{
  "hop_length": 160,
  "kernel_size": 3,
  "shampoo_beta": 0.95,
  "adamw_lr_other_params": 0.00085
}
Rows from block 2 of a small sound classifier, named by matrix and row number. Each number is 128 + 24 x the weight over its row's rms, rounded and kept within 0 to 255. All counts start at 0. Numbers have three digits each. After the name is the row's rms in percent of the matrix's.
After each channel's rows are labels from the 100 clips, of 14848, where the channel reaches its highest value: "strongest on" is what is common among them. Only what is clearly more common there than usual is listed. The data: short read English sentences (LibriTTS-R). In brackets: how many of the 100.
# conv: width-3 conv, stride 2 (model.blocks.2.conv.weight, 432x288x3, each kernel summed), inputs 144-215

conv.215 099:135181101131133159145111148139112096159142111146162124143119113098127106135142132128101153128157085114160131163175085122169189107124100123142145177152114106200144143126124132144158101100096081085105122115098116114141
strongest on: voice: female (99)

conv.190 098:109132151111139160122130104128127130167135148117143104115118147094139126087083148144141176140111086105096139132159065147171194111113115123110169170125146128134139113115181083072145149123137132169127160125113119103126
strongest on: voice: female (98)

conv.140 105:125095148102128110110154120112193090125121105140127176135166150169163146095087126164157125140150126139112134139127133109143105146125170148146119106136166157098128155114162092100150134142100166165111117130143157116154
strongest on: voice: male (75)

conv.94 096:119117128098143146153146136142138131121166162143118169130099113096140139179140155130090112154133142144114160117134171126112118092141130154162127133152149122166104146137093145163133103160099147100147135107105094135101
strongest on: voice: male (98)

conv.4 103:099176139142135123119119118124145141145159136122151084156131105124122112146169124143102150136102115169165116140150152116144186142115100120135123103154150152116163132127131102109155155115112162121090153160167118150120
strongest on: voice: female (95)

conv.343 098:137131169146135126132117112114124142129173112115097123103155157125152123100105133166155120156167150159138104147127168109137140152160151153179084131138147176166109154151156114183093149135119160173162147128157139129170
strongest on: voice: male (91)

conv.337 090:148132148154059163117190142155110135153126156138133090117126111126145095199155142108113166084151108117190152113144133149156128112114120143124155143154134119143177149131115150105140099131148123087141130167114178132127
strongest on: voice: male (84)

conv.242 096:095141101119094139159126134102131114103148143100104119135115126095142127143124144142160127188154115152125094129123146150125103179147126142145140118116174114102125127143141163142103126144104100169139151155124123136111
strongest on: voice: male (99)

conv.138 114:124158097111092117100160129103115124113126134152138080116143131094136114155138107135136105099098135141127126122131114104140152132145129124121090104142113148130089153126146130097119146126126125136149146145110132127125
strongest on: voice: female (98)

conv.69 085:128184117120180144156126107143121122129146145120147133147121172125123146173119124133157182173151110094116118143140110133114190126103131135091157149159156099168102131150132112101130125129149134129109131130125143136120
strongest on: voice: female (95)

conv.3 097:113104114121101155078149098108098119116106139144138109112089134089123146130115105102131130140136126108125128075137126103132133160132091167143130089083119103127133133088092146092118105143117224109132096119073149118082
strongest on: voice: male (94)

conv.101 110:143151151138168130095128133134134107152081144135148154112146120148138163115120125112128124092168162123137128117124152167072102122129122141150119101123171130129143130123169138106131111126151164124139152165120165156189
strongest on: voice: male (94)

conv.155 104:097127138124130106120162135129155117117083158101117134128106104146111137120088170122150127132119112086182116111144113138125147134129134118104158126144113101112137102104169124141124164096128129150125150149135163135112
strongest on: the word "i" (39)

conv.152 091:157135162163162163129116107103100100129139103165095123125115121123166144138124136171082117144106138146115149148086149182126139143167166145161136139125114122155141111131121108125149136152137178164116117162118134148099
strongest on: voice: female (88)

conv.48 105:101156112163113127150146161134073097098171144113095130128124112085146136154130157115160095126170189135129132113116162118129131153162107101139125103131185094133150095159119158122128149121125119137130115115082144140119
strongest on: voice: male (99)

conv.250 101:123149146097112132157095134135168149167114186133133131077111096130117111142119179150101097104155119132147082129154132122137087103148145121159106143108103132078139116158123180127117128136150160128101122119133118123140
strongest on: voice: male (79)

conv.27 103:133096135143154097154113113120155113119144135119141156125112143095092134136087152105105150117135092138104101131109145128138135124110125123109127146125108136097157097137138096126125119121110115122145110113155154115219
strongest on: voice: male (97)

conv.100 094:120128121124144142157152117127141096135132099120114100140160105147141131122110178171119124092112135165135132160140156107139129151146169136117121118184135123144122169165124142123154121129106133181129155146147164138159
strongest on: voice: male (82)

conv.60 099:109139106177164155123102190139071158095103146138138145132165115109110127108157108143138084139167122122117107168152133127123134160134144134201111108134127141126093105138093125102119128165126106141118138121125068132078
strongest on: voice: male (96)

conv.135 097:154104129127128106135104110156129118095132129110156134146121197143166134147143173103132150107105097097139143108143112130173183147128118131142135132115102146124161130100179110111123164105137054112145145068125157084152
strongest on: voice: female (91)

conv.326 094:121100092141090160122143132128152115123135130101165098095151143159105093137116123156118139166097105104113094121113099148135088121137161152139206173130151150079128137121116172116192113109146131137128146211154124100139
strongest on: voice: female (99)

conv.87 115:148123101137112145122133137112168116137135129139138118083120146110116090135101119120069145108092135082141175131145096123076113071147076091137164128137138130132112123112140123088162113097112109129143118122146154146104
strongest on: voice: female (91)

conv.207 088:143173114132120111124129108117161136164098127133090132099149147101144142137137142143150130134124149146102135128112106129123152138143102090135151139115121100114113133125150137143173143130136126158114166144105155173135
strongest on: voice: female (90)

conv.52 092:182109124096103074107112141122128108149172119166110130073125152128128132109101102124087145134090131154120132097133142113135094132148115161116153119140112156096140146127117147154139118143130091136131099125134099128110
strongest on: voice: male (83)

conv.93 095:141124123120131163155145158161117123086153118153154157125136128147193167101135138144110118146123112143164148145132137121176135139130128119154117154142132095110119144129153115144153152122135125146140137135114166127125
strongest on: voice: male (84)

conv.259 093:083105117155129137095114118135114096110114116075200123154135123107155113125086128138135168150104126085132143160141087142107129097124121127109145174130124121149136101126096100118171137109136115103139120146134069122098
strongest on: voice: female (88)

conv.106 105:106118137122117099111112104120122103122101126092129197141147114118124212114099132152173123104093133129109168084099141129095123121111105158124125101138109104107111131132095095203133111117145123128147119115116078128133
strongest on: voice: male (93)

conv.126 095:107106132110090163134126064139080128107102131125137133165145146142123127109128131133152146121131148082140141162137170139107172148121137163117160114087134125110108115098160066116138142127095120084133130104120110174130
strongest on: voice: female (99)

conv.194 095:129147100149120145151086122143093134162058101161143157167149095157114165152118134117154117146180151132108116118099166155108139148117132126122152137091142122137135088109114141159101145103117142157124127133101134145104
strongest on: voice: male (91)

conv.14 094:110104105115125156110158114123130143127142093144100188116081110113123181137145123128108160136132089111159104102117164074131124104133115127152145139130134104104122108122134154150091111081088167117088092121112148128141
strongest on: voice: male (88)

conv.75 089:174133127105105107111135135126106089157098141148132117115139132145153129136134149133132122109126166131173155079160164149165097079125137154132152148165153141150182165146142203149157140128120109112131123161118148136146
strongest on: voice: female (95)

conv.29 093:137159150090090119092113103140053107113140130141112190153126162098124117069135151123165158141135164106096132137055107122109119144112100177149121125116122097134104134082102111140136082143168158085170092135112175129136
strongest on: voice: female (92)

conv.373 098:156109145144121102144189102095115116181155152198102142146120140132120141123126124129177144172136167174160094091146152135143147130157128138136120136128148156143125147107164147161126133129151124143173107164108176149168
strongest on: voice: male (97)

conv.346 110:053162134113113141126089112132143166147114145155130155143136130177133129107133121168161162135133129157124086136102088141134174129149138122123164145122132134121140115109167120148164110131127141160129129109148130142121
strongest on: voice: female (100)

conv.180 100:086154133154160164146137130116123131157105165075080128122132127116122088166155163111102083112123110130127091149139169148138113088145090126166146123123189125136122107162089125086122111136126124116123133137089104105144
strongest on: voice: male (93)

conv.142 112:142125155161162147102088123130150144148140107123145140103106101136147096117170159149143117105117117172124119115110142150136094161187122138132108161150103119110148080130065177156121117135121148118133132133090133123131
strongest on: voice: male (78)

conv.285 088:116128099128073133119102090113107118130151113087101110064121151068139132138142149138124132146074149089112144081120133171127133134147088152077119157147136145113125148104114129139115146179138128129175137134072151124104
strongest on: the word "to" (34)