python train.py --num_classes=2 --activation="relu" --depths=[1, 1, 1] --rnn="lstm" --rnn_layers=5 --merge_dims=true --adamw_lr_other_params=0.00085 --lr_schedule="cosine_restarts" --adamw_weight_decay_other_params=0.05
Rows from block 2 of a small sound classifier, named by matrix and row number. Each number is 128 + 24 x the weight over its row's rms, rounded and kept within 0 to 255. All counts start at 0. Numbers have three digits each. After the name is the row's rms in percent of the matrix's.
Before each channel's rows are labels from the 100 clips, of 14848, where the channel reaches its highest value: "loudest band" is the band of the loudest frequency at the time of the peak. Only what is clearly more common there than usual is listed. The data: short read English sentences (LibriTTS-R). In brackets: how many of the 100, against the usual share in percent.
# conv: width-3 conv, stride 2 (model.blocks.2.conv.weight, 432x288x3, each kernel summed), inputs 0-71

loudest band: 500 to 1000 Hz (32 vs 6.9)
conv.255 101:149127147144138166106121134097163144132141110140092109117103145128115146155152102142092164173118178148139147099138092169150152161138152127143069144111112166135148119139091118143100145129141116109129167163106137108152

loudest band: 500 to 1000 Hz (37 vs 6.9)
conv.364 101:160180147129151117133152102149164143126122124140135094140095089105143156128179123125110122161173120125149115161137153186125176097122170135147152128148171131108151158152153121120141160145113143122141128110119124075116

loudest band: 2000 to 4000 Hz (48 vs 1.5)
conv.226 102:143092090169111095119130124112153131107110129112098102156121122123126115146099108107085141131169126125132112124108089192131106177143145160082116133171125131168164100116137117129144119097120109165099074161127162171156

loudest band: 500 to 1000 Hz (31 vs 6.9)
conv.386 092:108106137109102149109110096114140138098125139102100114126148120115121146134156165124127087160141127144115143131139122180113137120112133099166111146114113121094120099090110108100134131088153077088119133116145128124132

loudest band: 4000 to 8000 Hz (94 vs 3.7)
conv.72 106:130139099126149146139122115127139092160130111100143090108128101145113103092100143140148111071138113147120164135117203156103113149156081123119127136107119096113119118113086115129108149161121147127133140139133160152135

loudest band: 500 to 1000 Hz (31 vs 6.9)
conv.208 100:142119114078127145115136140139126124145136097133131113058077100137155105153141103125104145183095141114126124143140132123123109111111120096135151101152112119118139122156128069098104115124146147108152160112157136104144

loudest band: 250 to 500 Hz (35 vs 12.7); 500 to 1000 Hz (33 vs 6.9)
conv.387 103:102098151069130127120122141111111101150130071139121100124089112129123084112105125097089113131107156121110154106155116129086130115116095138117124118145079122124121112132093087141109165116112134106094123090158111134148

loudest band: 250 to 500 Hz (36 vs 12.7)
conv.269 087:132160151151149181131142133115105116169135126131104141091177125130166108135138177100134100090165095118172148142140177115162145115088107115142123158116111114107159119120118128122160142115172088120149142109137114131120

loudest band: 250 to 500 Hz (48 vs 12.7); 500 to 1000 Hz (27 vs 6.9)
conv.350 102:107153148129159111161138150130143128130122121115108119093117107153166140132165135139137096170117140133120117093136115112130133146168180136155112134096117112119133127105084113135134118126116102098194120112112109143178

loudest band: 500 to 1000 Hz (25 vs 6.9)
conv.121 097:151117123131086125145135156137164126139112092131127149176175130108121137142179117136112147152103153132147148167125118151187127131174126151128112113134148105140146113221128154117132137176153140126173126151094179135109

loudest band: 4000 to 8000 Hz (34 vs 3.7)
conv.271 085:145096136125073092120092068113143098118177101122144137171096123147116108092127116126125139182119131137135178161120162127137142121102123127102141175133138131127138127120071132145116147130092194132121148124121118136142

loudest band: 250 to 500 Hz (30 vs 12.7)
conv.42 081:146113155116136081127152130124168143131132114125104107119112138116169135123174140116113083150150143166151145136120141098158112120143152116128143143126116110120106170087101142133104116145138109099112133123093150109194

loudest band: 500 to 1000 Hz (42 vs 6.9); 250 to 500 Hz (35 vs 12.7)
conv.289 114:158178120125100135108135183136127122138121138136148156176123118149101107090134168114128128164133102130099176137128158133138145119107136116155194141202119090098126124150169091166112144090082162158149108164129101133080

loudest band: 250 to 500 Hz (44 vs 12.7)
conv.290 105:079111098152111140143130142102104120122121109112140174198149134133096098143108148147120122165143112130134103134096145136130113127103120155108153142145128121156154111177146145092160158117092145167132093120118132158129

loudest band: 500 to 1000 Hz (30 vs 6.9); 1000 to 2000 Hz (27 vs 1.3)
conv.77 110:177176153117150142102105133088128136151136161137150102109114136151152143127142134138138142126117079158129194117130153093145160096093143136151136143178137129097082150091088105152134126114117105169107167131141168104135

loudest band: 4000 to 8000 Hz (31 vs 3.7)
conv.210 091:115094090112109144168118117126144135165131103147114120150142146104189154108108152142103163108159121163116111083146163104140138095127116096121128110123158121136133110111147136126143131140160143133125151157145145134150

loudest band: 250 to 500 Hz (39 vs 12.7)
conv.332 093:175115106142133110140139129115146120142136125142072111142114174103130142086154116085080136146174145128132090096143112127127150108160181128122153150144117129156139108125113126112138129172130110147136130115074140115088

loudest band: 250 to 500 Hz (49 vs 12.7)
conv.212 095:129150159127128184109105090114117120136135105155078100101166127146099128113169163092152084123106091102126141153129159097146127082121141142173142155087133148131126105143120134086131124133113102128158150119123134118104

loudest band: 2000 to 4000 Hz (43 vs 1.5)
conv.39 106:185133124126162140150111118125130116157132084111089104119111109105096092121139086122060124183149187121124101143129126114126128138151147071130151125138119102129131134139131093114103100149120119077110181107117120150147

loudest band: 250 to 500 Hz (34 vs 12.7)
conv.214 093:140116127125121138162114152151117173125118146178123102120110123075144177126114129111106157122099156142140072117114086111110147089160090110156129112157183144149131133128147171123148214092084105175137105118102106117147

loudest band: 2000 to 4000 Hz (31 vs 1.5); 4000 to 8000 Hz (29 vs 3.7)
conv.234 096:121112147128149129110104124091113151165123152156164136136121111135158187095144150140117131132099140124129122127178149140162158106102110102158114099120190133133134098128129188116150160140165126131116132098092119111128

loudest band: 250 to 500 Hz (48 vs 12.7)
conv.170 094:115149141120174149157112102140124109115125137110134128132225110122113137120101115120160087149143115125158141160112114147187100135092131114139163155122148123125126121144102129114138140122120106128186105068133133151139

loudest band: 2000 to 4000 Hz (30 vs 1.5)
conv.182 101:177143104159106115140140121173133113145094134108113139140122172108109097100101154118122102101139114134073072101136114097111094191122182113108123162139111104140124125142134123148138093164129140147130114156169122167157

loudest band: 4000 to 8000 Hz (78 vs 3.7)
conv.233 093:153121104151132137102096099132122136095142139127121146145116142138127152119097101084119088083132103119148162115082107120129124115120105161122131090163124125099085085160147119183148115088109098187081116121182157124095

loudest band: 500 to 1000 Hz (55 vs 6.9)
conv.140 105:127133120140087094113111111100177122108127106121105103092143162102137117120160109128146153134149133141167132145175162154175136126174108131152132150053110108130134143119105125127162140132172121108194105096128145139115

loudest band: 500 to 1000 Hz (41 vs 6.9)
conv.161 108:155165108142144090063134134139114134100126093108137122137105117119139121137109140151067108165133079106137087130125110129091165108144132135123124117136116129111138131111115132109104142094134121138101137123167127134168

loudest band: 250 to 500 Hz (55 vs 12.7); 500 to 1000 Hz (35 vs 6.9)
conv.18 097:140148154127107124104151141138122106131101084132148115142118140101138146141139148152116140124135134169147163098138119129143121117118154108144143161163143116143142114107125162187128149175121161158127095163111179117113

loudest band: 250 to 500 Hz (41 vs 12.7); 500 to 1000 Hz (31 vs 6.9)
conv.109 098:122080156110135104134137134128145113086141155101170105159111103111104138099099109109097169164136080120140141128118135112115120099163116128128131080121110137135114154143101131153095142103120113149151134114143199125139

loudest band: 250 to 500 Hz (38 vs 12.7)
conv.424 089:117111126112162128120153103112146124137151079116135150114138134119111163141143131165120141139107153148113128124173093104143104113146108095117157151126161122099139099128117131124118083092116147117128107132132130099091

loudest band: 500 to 1000 Hz (42 vs 6.9)
conv.235 106:161144127143141163144171136188111113135156139109139080083139082139113148137129132152175140160169077099142156205123127121121164119156108124168134145155145128113161149115126135140130161133126138129149143132106130133145

loudest band: 4000 to 8000 Hz (36 vs 3.7)
conv.373 098:159109105125101107159123141106132145152138192146131095148136119149147172133129104109161151144091186099147159129159187102131106123144134159122148132153134142130123095129156115115130151146193136146104132109127144136110

loudest band: 1000 to 2000 Hz (31 vs 1.3); 500 to 1000 Hz (31 vs 6.9)
conv.55 104:132145119087161131153171117119120148139110134148083119128106144122179040142089104117132128156129091146121098143144148169142159105158112153155137129091098150142087146124144087122147124114132140127109114130124110146085

loudest band: 1000 to 2000 Hz (27 vs 1.3)
conv.398 101:180206119121155109126103200124101156114109120134143149132117115117122144142144173125063154142119125121126117110143134097103166119081172140127139128167122152132136139121131156165108135185162108143094134106127117130142

loudest band: 500 to 1000 Hz (26 vs 6.9)
conv.113 088:129137163127137117176136096147118119168164143131144080053161127161136143118130133139125098146109154153148119144155113111117127092157141137084125161127086123133162152122157097150121137147146113101133134133117146134110

loudest band: 2000 to 4000 Hz (38 vs 1.5)
conv.316 110:122146088140118135113118134118138130123106101127098096202133118140136156143123189109120105127147143083116089118140106127139123172098159151162134139135154105100127121158152124104115170122137121146106128106157108120094

loudest band: 250 to 500 Hz (50 vs 12.7)
conv.200 093:159108161140086146109177152111097131127142137139152106162147079151119165125113127119131142131141157123171135131154127143191114129159154135138135140144156119149146158113117180116153142141163144147132074119126153152096

loudest band: 250 to 500 Hz (30 vs 12.7)
conv.128 088:118119144096118136150108127142128109129088121122080119139107137132148165135146164138096145166125140160154131104102091129122105109147118114097132130111130129144139128133130149111114100186098111092143114155115161090136

loudest band: 500 to 1000 Hz (64 vs 6.9)
conv.66 109:138131100134164134165167086139122134132124150142081063126115113083163106140100124104117135108149110133099119144143139121119138077136101124124126152093126154123148142115083119104131105110130127120119188127144099098147

loudest band: 250 to 500 Hz (54 vs 12.7)
conv.158 100:133103134113116145119122126131110123152123124115105142130111124159161121102147121121129143086111121138144202128123153153117102129116132154105143168127093131169155185092138100123119136144168106127141131154103161139108

loudest band: 500 to 1000 Hz (25 vs 6.9)
conv.8 087:138144138135146127141139140105147137092111157159161159164148118133146131155126157109143179112189146129141108167141152133171154127112110127129139151121155138113128112110073125112147088133138125107139129141115146127135

loudest band: 500 to 1000 Hz (63 vs 6.9)
conv.164 096:153119111194101131152116107150144106125136130115112175147101163129139144126114153126115097155128092126095108126177118140130144139156129153142117149090136132153150140106105148116114113152165145108110140103122132065103

loudest band: 2000 to 4000 Hz (59 vs 1.5)
conv.0 107:197172126117107136098148162118145098175130121112121079097106164116135119119137109142110139130147102132097122115158115092141149131116169106160142133152127114109077139106127105163124164134126148115121115146115091150082

loudest band: 2000 to 4000 Hz (68 vs 1.5)
conv.177 100:203131119142094160196131159133125095173132154112105094127127124132136103141126102069113116182121096105095143128143145133099107123131130118108137161152128136129122129113116143111103112146118156115160125122104119153118

loudest band: 250 to 500 Hz (40 vs 12.7)
conv.354 107:118130153173100157142139146147145161128117127150166155108106105120168145117111134130132105138122085128106120122137173128071101203134166190119128159128185156081106122143165175104195117108129130115110131116098108146123

loudest band: 500 to 1000 Hz (38 vs 6.9)
conv.82 117:147146118133098133150130161122139115178125116100135123128124112173147098148170168125118150163069152132131158121146167165121133128123133096191107116079128098141116097140105097108102079089087139082097118115134122126101

loudest band: 500 to 1000 Hz (51 vs 6.9)
conv.331 115:130133123128079107190178169142108165124103136145108151145094147107158133157103123163105136190106104131128134074163128164082128123157121138163114149115106157146120117152122129130132128135124191131172148129114116108092

loudest band: 2000 to 4000 Hz (55 vs 1.5)
conv.309 106:146114131143148154150113129144175147165141109136047102119137120127130090090151117089130105143125144124125081111133125126152088132140161142076171123112109107138104151183153113084148131151100140124125131121142109161115

loudest band: 4000 to 8000 Hz (67 vs 3.7)
conv.112 116:171165122150112109138132157143123115137085105105122115182137102143126138171143125118121109205118109156109118137116129159106092124132178142147106164150127102118127108162138149169124122103123157136123125139118128159172

loudest band: 2000 to 4000 Hz (44 vs 1.5); 4000 to 8000 Hz (34 vs 3.7)
conv.122 088:144102098151151118112088114130134141129148118133126136103104116097152125146171099118074159127095129124142142160120137146107106116128115164114148147131119126173132140148140112099145127134138093126106144153126155149118

loudest band: 4000 to 8000 Hz (42 vs 3.7)
conv.293 084:110136100159155110108092136136142151134148135135151109164191123144097098143134151141107122100126119129173146125112151164157162164140136154164089129117117142133149167126120128089132142113118096139130114085133134118143

loudest band: 250 to 500 Hz (31 vs 12.7)
conv.17 083:107122148147094106083147108145139118082119110128158142152139148122108138101140122142138168102161134107125116157111122134138144199119161122121117122134146113118097114124151174164149087109154122143105156154115175145131

loudest band: 2000 to 4000 Hz (36 vs 1.5)
conv.81 109:169085106153146115113107103107102112147124162128095098173154149112097165104067095108135136132119132166144115153078097133144119135121119132085147119176116110120109106145151107154129144139106104201121142131166139168101

loudest band: 2000 to 4000 Hz (32 vs 1.5)
conv.406 092:176141110141148106113125150128194155132112123139136123103100093115114105142130091174109101172100129150119117128130091140124071148141148132129115108141142150091110143157144138110146119146095146102141144154127109158113

loudest band: 500 to 1000 Hz (31 vs 6.9)
conv.259 093:144139100120131131123141108113121154084177155111137090135199146096143120206146088107159145145114162142117140172113106141136113138100127095146118110098132125135147135128105133115091094129107149125132102141149129141106

loudest band: 250 to 500 Hz (33 vs 12.7)
conv.328 103:111114144118128059106132195102144131134095134116147148120116132174115110135151139131113141134143168090125098142173149126152136145087127134131121122130143132114114122123111104090147098160124107132118135118112109098079

loudest band: 500 to 1000 Hz (45 vs 6.9)
conv.283 109:157115126090119123088091125112120148096094109118143080081102100074142131097109106109106154140103140135108189121134103141108109091118082089128107107113171143097091181115138116121117136128130143086122132110101102125150

loudest band: 4000 to 8000 Hz (27 vs 3.7)
conv.261 093:114134082132120134156114134125126118179117135110124114144145138107234097106095141155134134162125095122135123087154152125134133164120135151147139153109116088095077154156121101140139177135169109134110120126186094191137

loudest band: 4000 to 8000 Hz (36 vs 3.7)
conv.80 101:178139103161151145130096133131126120108132139104169164128121128132093123111160140109165131102139125128152192127109167129148144126107144154123147135137094126143150165111077140111110122151096105109145148125111156124091

loudest band: 4000 to 8000 Hz (39 vs 3.7)
conv.352 103:107146109140164134173120164132122097144182156145127086134136153106149094137118121082182114101118117107143095141114163157114124103172156140134110124160121100170120088128152139077151111094127154123155130112128125112164

loudest band: 2000 to 4000 Hz (59 vs 1.5)
conv.181 087:191148120161102128129112125131155118127111134131117093148141140143113147084120112131127116135143145123130121126137135146163093170120141126134142136134166160145130087129121152139120150129145151116103121147103136160156

loudest band: 4000 to 8000 Hz (38 vs 3.7)
conv.418 094:128110117152128122103127107149127136116133114106106091120077184168122118140129160135068145138154152137127090110139156140143118124118097127109124117117136112154143112141134101117145139145163126065105178139098164111124

loudest band: 250 to 500 Hz (43 vs 12.7)
conv.192 096:106088094116118153108119097122147110139111111138088137115105134153095119168126131170082147119119152115154086095119151120137154101116103136104129121123124140116131090104130101093115109121136141127067101157123149093145

loudest band: 2000 to 4000 Hz (45 vs 1.5); 4000 to 8000 Hz (39 vs 3.7)
conv.97 089:114103052164090113120163110104190158152108118128180167154112119035143108181094125134150122104137152150134145119151189138139123172125125159105117152122140137126096140095070155121111113154147103109123114135096129177119

loudest band: 250 to 500 Hz (37 vs 12.7)
conv.427 097:116102119157135132112099132119138140093128139128113110139113147124117085152121103131102134134146132167169134122143158116139125104158145136100151120103093132135137092140190080176108103169141137156102158119086126087162

loudest band: 2000 to 4000 Hz (60 vs 1.5)
conv.327 100:131135090155116134140095154133133121116104110139148137149105133082163124142118176141131123177140123126121108102139175101141147126095111162168098124125147121149113118131108086125141113134106143153121106126106124208103

loudest band: 250 to 500 Hz (60 vs 12.7)
conv.142 112:164151128151140136108149115148150126127171113122187134139156149149127120107121117138118128130140122099153134155101130109106126131098188114093165156221139137096133153107150163138116123135144109172119121132132151097136

loudest band: 250 to 500 Hz (35 vs 12.7)
conv.148 083:112107094104162161116117151120124136112153153117169129144197102098139124094114154167189150111109134118097117171124120126158150122118104092163121106130129129098133103099133148141152100116128105113143157137160126161123

loudest band: 500 to 1000 Hz (50 vs 6.9); 250 to 500 Hz (38 vs 12.7)
conv.417 105:149165116131108114109148160125134150181097111100147165107103105174097120124154167148124133154163131130121129113161154114106146137074142139124162211169138127108131120122187123133123144138138137119104141137100146126138

loudest band: 500 to 1000 Hz (34 vs 6.9)
conv.368 107:140161135184124130124123106118132142096164135114101138136102125156168145129127115129117110079143145140146111126137166147151149144128176142162099118092150145134103101109097135143128145129158080131115117124147121121144

loudest band: 4000 to 8000 Hz (63 vs 3.7)
conv.296 092:101164110084109114166135166119116087176133126095132113092184169121142172119135109139124155168092094150116125115147097097150127075143113115144103143089152127187134082102125095140093126122135147133136076132109109138133

loudest band: 500 to 1000 Hz (38 vs 6.9)
conv.351 111:172122112136148113136126133136103102113135124105118106100139126119134119100111139119112106118186109152100119158112162169155138104154156134148146152167094108126135142135132077126103142126131110131126112143138103150165

loudest band: 500 to 1000 Hz (47 vs 6.9)
conv.176 087:165133145149140147119131156155116101096137159109098154120141099132101122109135114115134130124117112105190110134143112082151144128115117114180129129084106113098130061125120135090117113116130128127121113123122106172108

loudest band: 250 to 500 Hz (36 vs 12.7); 500 to 1000 Hz (27 vs 6.9)
conv.391 096:152152143102086141142117131151110120109128074115118074085120106132142083098139094141136157127103102108138137096143171089132100078134100114093142120161140143154146119135155134135144144154095147112175115128115108111116

loudest band: 250 to 500 Hz (36 vs 12.7)
conv.307 092:139127180101120114120105117125102127094121097124114110131104137171116172092108168130105099118155104138106114102147089148172153109085115094134119075166172108125129124141136130135123136119118124137131119103161110103163

loudest band: 250 to 500 Hz (30 vs 12.7)
conv.294 103:131105159102138172157169127145155155132174118130160144102147126159108167131157139115190119100179147127140142142127065144135143143178116095108166159108159122103133169109126174159140125129119138104189132148126147140134

loudest band: 2000 to 4000 Hz (29 vs 1.5)
conv.144 115:141155108149099110096070128089151126075160140112173109153131135098111148114157139114119108101115127121131119117114155101125179133112187149147086119110126101112108127110070163142122114142143085147143103140126146134116

loudest band: 4000 to 8000 Hz (62 vs 3.7)
conv.247 099:139166144146144128173077148087116121126179128117108102082138123146141139124078099114133154162107103171154130128174178093133140101141095124143132111125085133146117103133118108109159140113166118103137128089107104175131

loudest band: 500 to 1000 Hz (28 vs 6.9)
conv.133 105:141149153109170142131074130110143121120094130117104152101131144131148128137153182104098126151133145153150142140155123117123183144125136117141143143146116135112113134110106090173106129160159082149098139117119131143146

loudest band: 2000 to 4000 Hz (30 vs 1.5)
conv.19 087:134131154142129138067092132127133134125124130133142121168131148136103171133160129142057125151081145112176155141130125117107131181112159157161099108118144098160123148151101148155157124131141102177106100155109131119130

loudest band: 500 to 1000 Hz (40 vs 6.9)
conv.105 105:098103180114130131130145095132074121144145111151128111101123112187177152078100130142142122126128102130172179150151119115110133127109125136121177168140074143107146125121158144163123180143158080162150149121111151137107

loudest band: 2000 to 4000 Hz (30 vs 1.5)
conv.193 095:111120147113143161116162136075172133141106109088101116108121110149087109180149112141141138087144177119135159155128127151099107184126130119108095153097160106135105093131096169143117102133156139125117166164127125159120

loudest band: 250 to 500 Hz (66 vs 12.7)
conv.279 126:083137129136158105074113088099126138093100111114105129117127122125139127152163151119117123142139127104132117133114143173101148133095154145108076109113147126151145103142117097130115091134138100098130173115122090126150

loudest band: 500 to 1000 Hz (41 vs 6.9)
conv.4 103:117088110120121119092138123172122127092137116124092093082103149094133154133108147177089133143162124138124101141127113117161209092151129143159127104168104123114153112108123112170102142130118137099126133127129140124144

loudest band: 2000 to 4000 Hz (27 vs 1.5)
conv.347 106:128149107140161141167126111105103115134129109121103149099176123098134108104138100099117126114119112114102127137134124154143090129140142137110139129132093124142138172161104146110123113141109139115189163116137100093132

loudest band: 500 to 1000 Hz (39 vs 6.9)
conv.256 113:068139125135109085101111122116157143102126093151151171187117122149139124152129170153113134151135112102152096133120140148125132155121123145173109135128122156160157126166123125087116132127096140124109097112127091113091

loudest band: 250 to 500 Hz (33 vs 12.7); 500 to 1000 Hz (32 vs 6.9)
conv.13 101:153131166129161162144093160138155128099176110105145124155141107129100116138113107159142156163118138097155105083100097161137092130183143162098132108153131120152124129127122146147123164133097169176140124128154140140123

loudest band: 500 to 1000 Hz (26 vs 6.9)
conv.415 098:083141101108108117122142151122124110149119118100144102141100104133145101163121119144113122162132110144114157114116143143118124116082127120085101089144116097115188111160139115127115111099126120129142113136113107109160

loudest band: 4000 to 8000 Hz (37 vs 3.7)
conv.114 096:153170146134107122124160116160131113096160117120116098134155114131143156128137151091082102148134165122154144114143106132159168127118102105173128137130129130140180099110141114126126129146109108107212074119137118074118

loudest band: 250 to 500 Hz (49 vs 12.7)
conv.67 109:128126141131120133119109108153140117095121136091132108095134122112129090144155159131145119121123111085159091117132177114096120141149120137100098093105111125122121128090099090136130124117156139112125099099139126149093

loudest band: 1000 to 2000 Hz (45 vs 1.3); 500 to 1000 Hz (33 vs 6.9)
conv.225 104:146139161139109131109149112126132114135126099139106140138111134128126146164093168144128080140142132117110112102145117146083178162117123119142133144151132134156135125134129132145119141128135135160142111098120105136086

loudest band: 250 to 500 Hz (30 vs 12.7)
conv.392 091:148138163153118166159162127112143141147102140131131119124103159174128099147149098132108139154146091113148136097125129143124094127103130179122127155141154126114135113130144148103172093091121130155146111149134121120157

loudest band: 500 to 1000 Hz (32 vs 6.9); 1000 to 2000 Hz (28 vs 1.3)
conv.24 106:110159145139125119105103134126144142145134109146144150132113142157150154158126198131097131105149104119120116100140152116109180108115131129136102136142127140102130092127082106120130159090129094129097114096093110082100

loudest band: 500 to 1000 Hz (38 vs 6.9)
conv.163 106:158127106135086126154174121138122143111099156125101049084111108128170144114125117131166121160084087115116163128143159114086134140137097165134136142093099166109118151092128116103125146140141111118133123122061113150115

loudest band: 250 to 500 Hz (73 vs 12.7)
conv.203 123:078074154102112137128120116125093107094139108123132136099166119145121109103115108119121143183129099104146100135148117118107110101134138109116097142097124122131120108124105104107104167124160072094154077098124133132082

loudest band: 2000 to 4000 Hz (50 vs 1.5)
conv.273 092:231153111143156110160097146103143115176115175135147152174104139166132127105143124097111167112147147112143128120135076160158122166154117156158122120130113132157130078151108145116135101143119114183093127139147115118085

loudest band: 250 to 500 Hz (49 vs 12.7)
conv.310 106:098123130133115153146149111144144130126095116137129154138087152133105114132137123118127105112163075118095122135125166150123115127152112151143179179122124157134160150125173117124128106137133151124128169164111142124156

loudest band: 500 to 1000 Hz (36 vs 6.9); 250 to 500 Hz (31 vs 12.7)
conv.149 105:124109104127112107121124130126130137138084114140139144146116083115083145130118118127124120110114125105104093096122142163147128123113085121128119118111167127096136132151120166132119120078120122104109106137101121129135

loudest band: 500 to 1000 Hz (38 vs 6.9); 250 to 500 Hz (34 vs 12.7)
conv.123 101:128138141107118123092104100156147137124143111132077138138089126138156074129103141158108098147141107116127149111128164162104118111128142140134080162137094140107145116131101069130074116116099107111114112108181126136131